Weights of a small image captioner.
Model: encoder activation squared_relu, encoder patch size [4, 4], decoder layers 10, decoder activation gelu.
Data: 101725 training examples, 3.5 epochs.
Rows from block 6 of the image encoder of a small image captioner, named by matrix and row number. Rows with one number belong to one neuron. Each number is 500 + 50 x the weight over its row's rms, rounded and kept within 0 to 999. All counts start at 0. Numbers have three digits each.
Before each neuron's rows are labels from the 100 images, of 14976, where the neuron reaches its highest value: "responds to" is what is common among them; "colour at peak" is the nearest of a few named colours to the mean colour under the peak. Only what is clearly more common there than usual is listed. The data: photos with spoken descriptions (Open Images, Localized Narratives).
# fc1: MLP up (encoder.blocks.6.mlp.fc1.weight, 1024x256), inputs 128-255
# fc2: MLP down (encoder.blocks.6.mlp.fc2.weight, 256x1024, transposed), outputs 128-255

responds to: text has "water"; text has "trees"; text has "sky"; text has "buildings"
colour at peak: grey
fc1.535:501484414532443438530451566515482555466425546492410481525539561504475484470489482477526508470556386664409413550422463458551606457518472525439574502597515459502480454514494518503503485541476543495485456516574500483521607515425521424471472424547559435479590470448378504535530589476453479465481546566483440411530539453578487589466425548509523554559520579519520483582451450534468484444482
fc2.535:503440481554559416538514492554392484579477591527537530526581470424534422531509561491511474529482536492521511540501570505404518399467503476519598519499430508582447481513437573415525593569506486519551513549563467511498495537474532564407516466523457474578511525406502502532474471551484530444522520462485585505480442460551524471482519493422487484481489550455561470519544611525462453511443

responds to: text has "water"
colour at peak: grey
fc1.398:544470477478515534404511524535512415499449551500469502418470428529565459425425490526518526574508468547411575588548580475477565446559474493588431472520509449577525540504497464463408577417580524504545497440532502559439485461480531479488538462506556449482530587465585511488570592480489485593431527496529487519529551547483483548519598544444471543573405439514475475488457403559511448403388
fc2.398:516510529506452437517524485457532502574535521550539515520559526522528494512538590499438453517487552463482455552576402460545570452393570599590532577516481427545527470472511505523523507528511505530497465509523514501567372537391413475509511525508571470557525474477426468578475514465442552435417478396466484508551480547498521444462577439467490471502464597445526516515593561556492556475490

responds to: text has "sky"; text has "trees"; text has "buildings"
colour at peak: grey
fc1.29:494535415423528537501519445426588545557499518473491480531506494540507527460476519531406489560391417645465468443522445474441527473527402551456550563529580545523446445496474572418516529564451512493574498572491503524459482504481573453418464465496502420434575479565458434409511515473483487599465530517522502451548513577540581490583446499525446431497516473480432542539515475510429448508553
fc2.29:488491563381477510450380517500596438602522551520537474487468591518463454467515487524466487453484475513487454437513537481542510448443533553496512504493521454477492555568492531495476454515480417534475409468528464533544512494513497478574468612461509557550534454392475558479541570527548537530574471503618588535585504527537460541545567454518558453560554484525459430417522560533485470578461

responds to: text has "white"
colour at peak: pink
fc1.3:609568462547497537436421466468426533501569384488522429507402446466433496561452444603587492544503436524504513532439464482501479451579576531443492559488534513530530557446456456505458387452520545532395531545497445462477499596502450475596557571430459419501507533533470506594523489475501456572521455541532516584410457622501491404449437488477434491501470496476464577525498510584497524541519
fc2.3:475453552434461463395482524529483443417503540400535519507539484434433515434455392421429451453557458504563524511504486527460583498459471579416533465476519447492541445555536543565520499519476572445574414412558511473515475461534573480528440437585472484567441542543536515501479533527465509503514445525575534525422578534561492642526494528536558561498617477555439387503549468532575454446536

responds to: text has "food"; text has "plate"; text has "table"; text has "which"
colour at peak: pink
fc1.591:570539445518457509513544499436507561574524504483556444493396478531517473651458463563544475442527474596551557499478452549468458533551498614482473554583430522463422506511551485533480500529589528490588445500448425421504498593435583609506510472485404450460600484534482516432551541553472567499461564579559442498517529514543460402456451480490497539453503487551509609518486546441480535514496
fc2.591:488468597520492562452462452409541559428523465488541393496530525433494439486360511445440478589503442589484588459445571559613597530516473507529472383494520525463456532494474511542483440487544539464522490554475546480491459488506491453507561497536436569484499481570482452394399487435489498499495532556433503535451449500463499494447490511449446519521407516543415548559497504591567473392497

responds to: text has "grass"; text has "plants"
colour at peak: grey
fc1.509:524516411556520534532485509467449466587543535466460496482526571454461426523565549513526538569408464514516509449500557561404506411542473535576531454425588457469531420531600451551482426525490501494445519535519510584429468598466585578503549503415476517476451470499568573460568487506508493529411482470441475545422481417501583465482483587509432463459467422456441503497498507470565469568407
fc2.509:480516492470490517538476504518552435509582521524472491536404500481395498478436484461560410464539502442508529558447511472450556568529529569512564568553490486527504411545558485549534479483475437564474553537508483466441542439500438403462441478530520551549611534514636509537517531422535456512575459503512481524462404582528459519475465451538489415513539534507453448577470446536467517543555

responds to: text has "table"; text has "food"
colour at peak: brown
fc1.99:621495504486583555624474510516450536476424487592504467428449464540489518517501415382595487482515480520503535547601528434506454532512482433444555454505482455558490555506548463474482484451538467529507535502469517515515478493473492495520397495507493444536458536519495545364455535500438559435502469554428484556547537451471577558476577454469548546375433515633494512448609599476428470551532
fc2.99:481472508486449490623546486535502464579505567419445478429464464562381430529489507400505498510487448585577561429572476524617526484495552567415497489474560465530505512515540534527537469521446470500445572523485457536391468455563481505423397465502547475482485555443536469538470441541507500525482458423559546492417559572414441501414448511523542574496454513448559509477414453494480578468513

responds to: text has "road"
colour at peak: grey
fc1.60:436524603515466608533474514538528487463499509430489416517475427410476447430458521593514507588498448493492517572506581467553458411486509456499500460514476541509456542434493574472476446540552509522357566446436439513570482527504484472495454441555468459579569477482526508503517530490428472488551515613453485500440497525457461594538553473590493452453484546462469587420510493527452579406448
fc2.60:489409513556433535622466511486459512436507544505518459455457559362469429490424458487439479500411509538463474543476490460546467502533512485569525467585587494508459583469511547575575456492497505539440511438459582404543543570482373535405431443573405523505581521522546510514444567463477510520466426433583471512579572471469484555454525408493407550457465579471471494577417411543461473467464

responds to: text has "wall"; text has "table"; text has "chairs"; text has "lights"
colour at peak: brown
fc1.116:519535555497609451603560450551488576485598530547540518444364613498488520479484472391444556403383499545562527590492513571427458493523549511509529540453519486537463525432516521510513454526462436439534501512472566530457493441473485441488470531463517619515462495404523455521565479414515511473489398460406497585460491520493461428581532464591517516543445524519545473516535488442476496549507
fc2.116:488501460527403533552617491486536530528607516582465494455453523524419505516394428486521514441477556556533560684537473497439563404411539449535497425500469436491521454497539472488468456490485575543407516555448498501535572510516470532538537508560506454513455502465494520516441505507531518558445481540501498474487594458520512490448514426539474478583459408448471501530455468430550413492596

responds to: text has "grass"
colour at peak: grey
fc1.408:497542381573488480516491564503531474522555546449469472464568450546551502456539487507481564469477493429495433491526540559513508545422536523589496492512436418445515478530496594609499557474532536501477553552486497485514542590493465488561563468504571508421506508487439453562517584494536565450532446560501412554459556495480461434621574452578572522490465495545555417473512513533556583496434
fc2.408:499475545489501470476516517522439565523502433536455529490586577404442571596521521405574487581438520519417517529424473428443546555503424533442493500565418429532560478599517571431527535445564447563478448411566470429545531386467454501537482469494474471462379491568525575425549456480470512601437492451509560522530445534564488463484555512525551506427533528507512493439533565480544492449585

responds to: text has "road"; text has "buildings"
colour at peak: brown
fc1.608:454523553373523507527592508550604454519518547524528599536541519507499466457452514560545552518519401486514492502458536514532491488494398427578518527563532393510491562587473446572496507491566483418563490555500479480536462546544465487534487451475545425510536546505608442477518545476567529467585620600416462419506470474504534451471533434523539592513472531582524450454473554535492594506485
fc2.608:484495468492435576483492514467421485557483503529410545496438533533492549469573434554448481457535666579518481474512534508490527492513490476495553539549421417495420525475458475462515492489472476560523544493479554549483670423551491494491607491576525443518479517521544397538496417504494466573511497431516499465381536470491471596555459509513492447509505394443569470492552485558543485509548

responds to: text has "trees"; text has "plants"; text has "grass"
colour at peak: brown
fc1.206:353486516579565555528513542542499555546567438621532573455518483585508459530473531557576581522434496438544574600464456476447472466554444417573555483555477567506479465528534555508469442505568532490577457537437573521533471408508470498487487442445489494473389493389473492609470501461507497488481486504462480553510482530535458398568591506559448445496578529478468526438591549523446531558555
fc2.206:494514447483454436569558384506513505534445588412488492437500506494548475363515540527454448474485452553414513421549514587409466541465421520498449484440384372385491499456464599509530542479499448524518404514455488440489471548496507546429547533564514512517532419548574601470496481526598554490463508534595523530483457397509505548486468517438462574461441462485457446560557502509564387535448

responds to: text has "white"; text has "black"
colour at peak: grey
fc1.638:500403476532463494457549497437551558544576518414578497460521519448492455506473456553489554561475453513510546553490490521643553411510536583459517457561491487538450553454502488458548529528446537393606479452437479570575552564492537507566482552472530532539469461489519420563409504484556449510524452488428443430499420540474368543472429497493471499486487505530456554484439502576462471484445
fc2.638:455516487510403534595521450498480413393538482494521401488474459467502439550440539475548467445536536484431500568488531486486365400485422558535487503473513458482518505589515357495510528476598569456539543557542467541627401580460508409542528468524530473494436484578435453540497472414583477526546515483465441461485505574517532561529543532575474547466515428531468608566473436577520474570481

responds to: text has "woman"
colour at peak: pink
fc1.615:488618541526456526567513435497521504474544510565534438549499537495418455550483545503570409519573547542455507502465481538496614454453510448386452426524383531551538570555509403502587518509468515537453504514525482503446575439461455504552540524426540452444539589501473420464606581536487556403528508508523516479448522457451490583459521392452555523457512522543568478503504496543533505464558
fc2.615:549561679584520514458540427551573561496416385489456486511537491477440465476488491401551478444450542424560505476476473501543473510464583445491510432411546525532482496540461453460437491480489512481518582461478378421534462448535493564566400466436501418423447487534527576519543533515523489441526509495476509409571521513442489486457477536513508503500431538429508499498449542557535509456522

responds to: text has "grass"; text has "ground"
colour at peak: brown
fc1.351:495539574499493513472517487444482466551451466570489464506564514442466457452580560478465517569497519500570495509422454487389540465466436502522467519541552444499441459569582517513513461520545534550493379530543502548494471528517523537476520494541523507500411555442479468483405592464555508479428412575449491603543510602430480649514575563515452490550446631456457377536501532441536550507506
fc2.351:573450442477582477538498531575479545480586453494501500465511582479521453506492442498476473546482575467470497599441478477441451549537501592481488581535499462498516556573515528495411515545473469634526535454523497465548474410479523512391490628495452457596466468571538548489593533499478562534442525507457440454503405442504478362546463543568483546463427540472516474486470527508476419520516

responds to: text has "road"; text has "building"; text has "buildings"; text has "windows"
colour at peak: grey
fc1.528:568505503523458557446567461496509477499453541448479368473499523569479529504450489499470485459526430459459580537570534530581442434479444555473493466507525583453477514475618569412559430502430416471484505465555452547443484441486505498490554504498426472610498556463500526513539502617471419473492468557488517478534534475526576541530434522514572523455540543442474483468444581540554455583478
fc2.528:505490632425451534495529552460487537534498517421564544507498571432458482433448472530513408443454555415414484552532512510709513456528426483457508443496514570481554515494501517505520505461542463380445573555530555479500514433478526459432380506491568520511509558428537453406541457596506510418500507509500512544525533469471501467506515416444462497533518586497476481513514504487515528501656

responds to: text has "man"
colour at peak: black
fc1.301:402557532442454519443513466522622597525435579499463461489439479453466471519470579379541549516456498505571482475419482486572432567505433480448491561569499535405476507552536519465499520492512550607499485472549494548544478547469558527491491370527462527432496533525514487478437583553505402578604613480534523468460492483543493532408566553476501413520517438470545554480528532487466471520539
fc2.301:417464357421518535504509498498445513586462494480577508546434502477468486538491468497529481447499538436402550529478544496474556510436462523529550599510480483499432607415521534590447547572430418459564471589402551497540549506483411482452529485493499500484491470453514553554522465459471429532520492427434390478515476521548591533549471478513553446502504526504480559542477474482480540424555

responds to: text has "wall"; text has "table"; text has "sitting"
colour at peak: black
fc1.697:508517537488461435547509552429525490509541511448467421508323552531461538551477519523424460389406539468533467503465539480478538498509472434509523553459561483461436483538529548510519483508482431475510489594498526526492546507467412589562522454454469523525574423448482482525540496552380450450501602563533483454508533520564451492521618488491488473513578479448507482552492498538476469504594
fc2.697:473588538615484448576522525548538499568458518446464520409508465500452523524482477501491548380500480510521505510554510532419493433495511494492437517507576529419531561515416523557627517529595473501499493533432412473516514469459394516526485514466459520521520507581637485478482386543444559534427448488582520495488566497541480458524508494455478475451543458535458521447507450486510503425570

responds to: text has "road"; text has "buildings"
colour at peak: brown
fc1.597:495463464461475521477530589564573532530498566529421514473493452583414475527479409509542400464557498501559489552500543500576360398516483499487577541567443439542487594510505467569590519488572559526542508486458522469565514554448501530560485480520469396509528448585514523466379545529442479445505494419473514479528542488530480482618431500436494455565495507366550531505461562474564455491508
fc2.597:442464521537489583554545557515434588546395471377586543446545497402519464554508537497437537555519555515419548508501540533456552412439473465553422477474458480494439494504513485473480555576496498517471487516535509529513470546467562537459479588486568524535509458379511452513568565554516552488514543568484471531442568515509599521562490483494444472462461441564543453422468508596535478552515

responds to: text has "wall"
colour at peak: brown
fc1.503:482506436515452512515528453470479552472486471538483422535429537510422551522491371532428518432440505422566445543555548513572465425432475556490446569461553491534379577579437540544452462447486510473566463380573486510498553506442532457503477577502540515647534453535570506506444498429541472439523453491532454481488452553543498471505563500609536515418416475416588557500583491479558498505431
fc2.503:507502421435486453512582524523490539595538436527511529435589593428528489462466571504558464427488535505483562517544432498506548622493564454521463443544466492536551485438589533476564412491509495497519523496515559533453443594429449500537461546535500517484431489561433519481464519465458457557464451539525458539468564382539554605472540450434621504472475463586503499490625446499562531491521

responds to: text has "wall"; text has "table"; text has "chairs"
colour at peak: brown
fc1.526:518558562438470496635577467555472565498468498519547495466442553489522449545510478506505570421406473528586558499515506487465459467496574467458488494485414451457485517453488531511442582566504482507495531505425551634454460442463617525455386511416562563567525591526503595541514445473501475446457440555446549501512498544417457496515551440525570452539399486401504481496557455489487547496621
fc2.526:554464526515484408548551506497465534521617463453522501537516498562492601539457473473442548455534565469519580586506400517510518480485613471547511449545445510413498512449584426447491402492498470444521544488378465457493514478566559490467563506487545453420560553440480486503499473512513530476497521515557502481355522519525465446488531484566465436568509492483449559505447518422520467567466

responds to: text has "plants"; text has "grass"
colour at peak: brown
fc1.136:487543466531608552527450473591431479542483471448404460567480522572464510406584528509512549522507462505471506482516427505412459585512457406468426514517533521470454514432581486423484541511524529508545493517519494555484556555549508502440510562436450463468570430583536451496636465442502556494527530437448499560537499549544577466477569550510500468515543446500524548495401460483511508541579
fc2.136:539476545453411495491517451472514526529539557481474515509450514476516412518504485500501486428452536541508574493513478442520612450499469636548523586503451504534452438499425518524585488440451417531511490469462420517483475456454520568582411416571527432505520582481517481425523534445537465484467486551508601477526593484486449493454477517497581549484531499435592492477535503505508629488440

responds to: text has "man"; text has "guitar"; text has "playing"
colour at peak: black
fc1.464:486528638474509464448481474510465468521404432530447539515480450511570507490530504488568528524474546481457380528514548368508480547537518535425474522444550474552534528470537522462475468537528480577496544457529490455411513474465547541606476606430471522514497458489528489504596455425522451523555534533451486447473528529475614487507532504505517444463488557456490471450424463439458534473557
fc2.464:485460495442558521546337452502388506506335525471489507471465428493531497394498552516562574483536456529524494483457528457477555473563537511484519557517422472583502598488443488467474470457513495450445425479436524492485545470539502502453548323486566477503503505496475500539507511523467577450527632454538520515605585439534459475520554561547496501479480513503475462466489450503441568501517

responds to: text has "white"
colour at peak: pink
fc1.64:503549493538481481447535553521430569468514495425544470483539470510451476637445497406425481528502514619483576475469416605472564488504508502485525460562485508579446577579550408453415498525611591464513432485376487471486531542449575558543511485572533463471555559520504528458580593492483484507516454421522467502495443519561528505454486427510490448460516544483541539496491525575494539545488
fc2.64:555442563462411542378503479392515534524505469573483562479457508437567480438468439465497482530520480478503472495474560513590512518467486483492493444438473468493521473529449530592457484469523603452552509466531522508532519524495568490565530445530421559410508394520498454490399558488441559464387553585492531517528534537453447543477476550491522502482466615583398509525462510531457520443455

responds to: text has "woman"
colour at peak: brown
fc1.451:529454427499578503539465500576436487541514471557587524498420440428565495429505536434445397460500535538517439582473549494456533570481441539377419578585480516557518495419516448551543451490500569528457567583511470481574495486477529546520453521518563500603417439526486577548452536571429486564587530496534496464558580551395430562418388489527562470457478492526492531522409578522565462561469
fc2.451:503486489468413487507572467467497500490553554606521418543434485476411479549455485543538601544549502549491589534529395518530537548545561467371546493549525507474442573559562498496510446461445432546427562485460434541419424512498476521425548496446452534512489502557498440521535425516504559416498450515440527500589621496503551482512577471490448556493519571539437498569453465526530535498484

responds to: text has "wall"; text has "table"; text has "sitting"
colour at peak: brown
fc1.328:480523480532462470545464487499415522534467568493524425470511496458520409494524548525580560410527484529565448568508575542459545475518540552508517542585474436471543594475488438489482618519464544442607523467526514541396548462460534453520492432466581501585531510494534498462471478452498561450402524482505471469525512562471488413483519543485507510452433545598445562506540477564506544427565
fc2.328:517510547558461483430572457568431547571524445506476458498565545478459458582577425458435503415567433470550485484496507499486453545477446529526466502570506527459518493470565562512545445505527448588473466477468359550552499442484387577636488559485466578499530498430500536535517549506460478507517489512524529434422484532477613622428559523536513520591509535481494469475584604445477528508559

responds to: text has "wall"; text has "table"; text has "sitting"; text has "people"
colour at peak: grey
fc1.517:522482510502513577489617489507497511423572503494550556467396490592508562417496532513502519558523554595585523530475640447561461398492450540546584480415510502519459525541412580452458497550499527551491524557412499471426481482397520456480454424495496516579501527478450436590488467417434492525501541479420487474555483525470485627502487490558468486538507519445623441534542473569550559574507
fc2.517:578489444429531536478560478500475585506490438523437543530609409507474532462598593577470488537476557568582499536436582531461524422449570452430503505501472536547510583529479486520483642504446605624493454542528526501503560535468462507516484504566437490417539416506545511546496508516450478561483546434461478547453435491481509550457452491479621525431446491445444434543520551522493494492460

responds to: text has "white"
colour at peak: white
fc1.492:527483391570483469500495482471424544533546465491521448545474477535449442585490551482511459562468577545440533515441552498461461473514522583521508472454422489460503448507608446468467469547530540468472538412472457418555596499541404550533538577568548460472573569533425496462496509429464544523510523506467480426548452503451565536537557465492461527526504409435542564481484431542541536562460
fc2.492:481527462429426545450527531431528560500508475511495449447476599510547532487445478462482490554498441515543463493487535425423612516535517408505625492538483573470520515568423541518473545416537581451553515496538501465578522517503460522509473531459443537509517407509484384540454476489506465420461443455558545539460502629569533485475462505421458457496476453517487502452391551474505521449557

responds to: text has "trees"; text has "grass"
colour at peak: brown
fc1.150:461509451574535494516487469510507445574501488444485582528479508518544462514462577575452602484455561485451470472528523449517395442493508521509502517506569479433477523438516398428541543446461533480492625436480514551506508462522496544465447463481435594555440536562594534439534602589481553463443493452441505416528448466479493509488489584469416484552448460530349513514545489491538480543455
fc2.150:434562550483507443519436469432470509485470520511543512505468433544527469461524494502537549466401580517524454502470450546595462415452457490517545467562526525456519414582440440453446491556438506527550453536446465583512484440563551516386428556515542485524515535493517459500503566474517411458527577424449596518560512543521457415422560514520559526549474540447457526483609467595493433533547

responds to: text has "plants"; text has "building"
colour at peak: grey
fc1.592:498482470488460534626508516522621508493550423524522567424571509558468473481469424468511491517439487477518571577519496523593502409576580518573501427551547467502427471495534463555463508508493442572421550458534530522531568446494651559497478522490459461522515493466515466444455517463509541503453526519555464517545502364436509569471465510452528417404519480486466460534394430580543595567415
fc2.592:549480539577529582444527534443581507537478405444429504528354520494516476581484585562514588491502534485597420541425419530486431522582450498480534487529499517412502496567441541522534558547499513484550499543480514549481414564515448454388503440555542542502587518506494580465378562488494602506465473615570450556499530540509494503562455487540453459580434471482460517503480494544606448553522

responds to: text has "grass"
colour at peak: grey
fc1.622:504523550497515512549526503446532516447497462495530546519566629580470505412542398469508440462502460498486504451414442533501494524531489467519430545572537496474574479457504475542455526470575516415485473538476434488508494564511515473494530446448480483462454494499539561527484381500566479518606479563431430452544538594543453557480561490499507442435600564488400498541549567525563573528539
fc2.622:483479543524442536498504560547509538544570446554495522457427520521545603485514525498501511413577448516523487588516488488457406563580450486481482581533484523471363491513453527465542444434557449480497411438529526529514467604656520532499468527482371478552526461492565469502436466502496564501550483414559606435504485479457473531459478450478534476437462478469522492493475455545460545462469

responds to: text has "wall"; text has "sitting"; text has "wearing"; text has "two"
colour at peak: black
fc1.690:397485502483501444500349527503506442582465547538598498506501520522513487503564519593465397511454487566553478430570600481487538461436481501465448457514515418489589481526537409514587461498504409486486527625500524444524433449604525555515548511468489498470536438484499578498470557582521533564514554533463567477486435492502575445422544508544506481434544543419531475475445576489489451515533
fc2.690:536533459468515506467383543507424505499423498555454500522568408575466536508548530572581545511475446538562545520558595477452389482475493431438485532481540520452477496458520453490564545514463487483464466543481486450501499466502444468445555546364517481570484464500414512513455416467450468547480467468476623527451460441535553522536511473461535467462542550447512504545494549491519408455549

responds to: text has "sky"; text has "water"
colour at peak: grey
fc1.607:404531465525477479443569615491495445382519543440508567423566442457536513493416458545459456519430468526491548524477470452528464455433412558492549469480530482423532477494572530515506567477449511435594572587559499430496478566493460450468455505572468452473482510520476475481503500515411584570511588488482454566535505506556487534530543507447502455542509544455478609439514505556495582612476
fc2.607:497518486463456585488506517455493510534474569383533434489525460486532504497451502448449533427511430487503527424512472412581430445479563442514491464543523468476534463503378473500468532492565541511537423435553548470534520526547488607497445485495574484502583398444528471364556543498545506429464529454497438510549426475572515494488491526538493641501456518434554556581525474554574597488473

responds to: text has "sky"; text has "trees"; text has "buildings"; text has "road"
colour at peak: white
fc1.628:519530465545537534528519530444527497486539550575565498481396518537546376484461429508547573529498440565534560506517439546505476549557499607567476564476565456455559585451454438439476511489519517495513496530429568515503554537500488454549412554452513541412465447536498484422462463498587565539494424476587468594482540593531442504469411480521554497533425523446436476469438552548457474508466
fc2.628:447528510444521515470497497465557519497542420458452468507494518414589427503467458498458575496434523547475530372541518375395375475468627491523515463578448529384541416548508498488493521521475572550494493466541550490468571571502482480553548536498491438471478512474545519550557511450478409474543489535591513478423470523517445443576505483383473496497508510560557443422521485519496564560578

responds to: text has "white"
colour at peak: pink; white
fc1.537:484540474496522483431594511596543454586537471472534449504450554473574415547477496493491458536499553596470506507454443408475459433555552495433421594482467557490448591574584461523435572449500599467514522484448525547462419498457524577508461537500468489521546488497534529485441560502530572509543610551588521465487463581523464373536530480444547452497458478439563575606510562490517542492485
fc2.537:515498628437420514509526537411488528397545530485526495446445506485493541408498554458469625538541502409494472542582455496588618464494496584493472437518609565493480487575532529469395451539576521410497520456480394422521480501449543416438497558508453561452485523485467525529497587400430575479440568516528401557420557466561506466481505461466467514484462524596463475421539470613494602553418

responds to: text has "food"
colour at peak: pink
fc1.319:597592420502418481486555495473496499454445556453459498401395560519524463557478497464445458550473519491578594461506505568464499522524481566512558528449512526419450613583636394518525500437467489506492418572413499525479428497474579545576612518501504440451597529400567495503490501507488461441472502524556483597472494502493551544522497489485472475433496423493502469532519498464412525418445
fc2.319:474402591497485496449520465491568482443511553436565508490603451474517461494374482452459520461550417523448514408432572580514546490528525556577565417609500477539450554483529592532577485475529495525537527477559469589426560471572549588505586424462465558475533475518489566484494442469495548460503410569573455493444422454461470422460530477517500590407569553433547572514480574496534488512437

responds to: text has "white"
colour at peak: pink; white
fc1.538:492528479564472466508556531560513512495483511519530476535383471520429360461449545470456502487453488510519476497414530498503475552548470651483441513504394598482427562556549584524437491538524583462511445594504404480497510545452630521516507503384480469538467436447494543441392511529569584548561501546515484525466469560582477469567492462507515498459528534438492502481563524463470500541529
fc2.538:481395548443515533475529433476525553540548458526489435483497472398569468517455478485529524498465490483421572502537489545458621547509580551479466497500483519505493480529511579463417422475617523512503464438468544590378414471416498488474564544431459577435499428470399470466526511472487566505483525519476479516449540591517554484514453513458453494513491535561478560505428424590480548424481

responds to: text has "food"; text has "plate"; text has "table"; text has "which"
colour at peak: pink
fc1.725:517512517523491550508478490471503511406547545499504434511453514517479515580462494530459489457633457583450480588454385618551505529590456593399472400465467466491570562634531512519556572445523582522426500408406501496478586497453482439485433505460549513475550474531460516478531596519532474483514528542532445533523580467487523498457574533430504527506481516559542588516518537442516464521620
fc2.725:512557536440548524477556442515445540427471569522488489509599521552446470561553530485499488495588416486555589395447513513478513499405508452483535516487527627432490533585469467486453513521442604528514602519506538532466463463513451493513470565520407493514522472481449519444545564437425573447502492465529499488434433523516449456547538500429378431534493595568452542522478468441533566504525

responds to: text has "white"; text has "black"
colour at peak: grey
fc1.220:591447539561534442444469473443535485566574500470574515478543568396404440492503441542485492505461509511505556584456505551626512409455477526439529503543551435526440478465530502484572537462463458463479561527515370529506583535455477533547432489497528499544518536466472392490479481509538471508498462451530453415435505562433515459455551494506487529512440556464432462469474498560484507560457
fc2.220:380536459485429505517572450505507436422474461579523450545430546473449440451496473497505448444508596494495519555503520490480460458463530534497488496529591479544483465469482382523506528508582604457542511551571509556546438549499460381489526441500492580446426477568483505556506428551579478439489520502543441473510529528495505559501557416589487561474506464593473558570489514529596420545445

responds to: text has "water"
colour at peak: pink
fc1.473:518546556557528469478530525442543443419407549513441513454452540537518551506496438575390579506575489423422433503438508478476449512502580538551469496493495537451436489414508457530380543509480466454455474476556499500523534580477461480502481497440606512523595464580550435396602531498583476572496440542463557481537464530589522465462468519599407468464409450527581560503576423515512517560502
fc2.473:555512427449382534349573546490495432527487387383416434518482491475570467429480451462452426563494486443492515605556525592568595399451477494517485532424527512467528532516406472470591470515446511550516572493441516551519502492463578560560431535493410480568529438407524523441414514443516491505569597454464549540527480457472473541489539513461577437435569526416520481555482428557440545527483

responds to: text has "table"
colour at peak: grey
fc1.684:479503515547499505480516512522500516490545410551555502466539558494545550359405526487499438501538487531588462469471509519566514580452546524497523538515513450475511432544442415539474535541553543503529513479468436506537577521467429506482553535353444524593546503479403551523578506517488495400687524518400500451509513492439504468430516563482499474505431587498527476543475536560509551464542
fc2.684:545507557369558506498445515498567586538557567434522566401547534532511490466467489444514490457545461479565587446519527536491499496512530537403511548529545508520396438447389508539494466555574477560575407519457487455428491597490519527559480497546341557501492453493515571518460558488617527393549465400506491551474477495511586443421499572545483528483519538446518526608572503523470602511484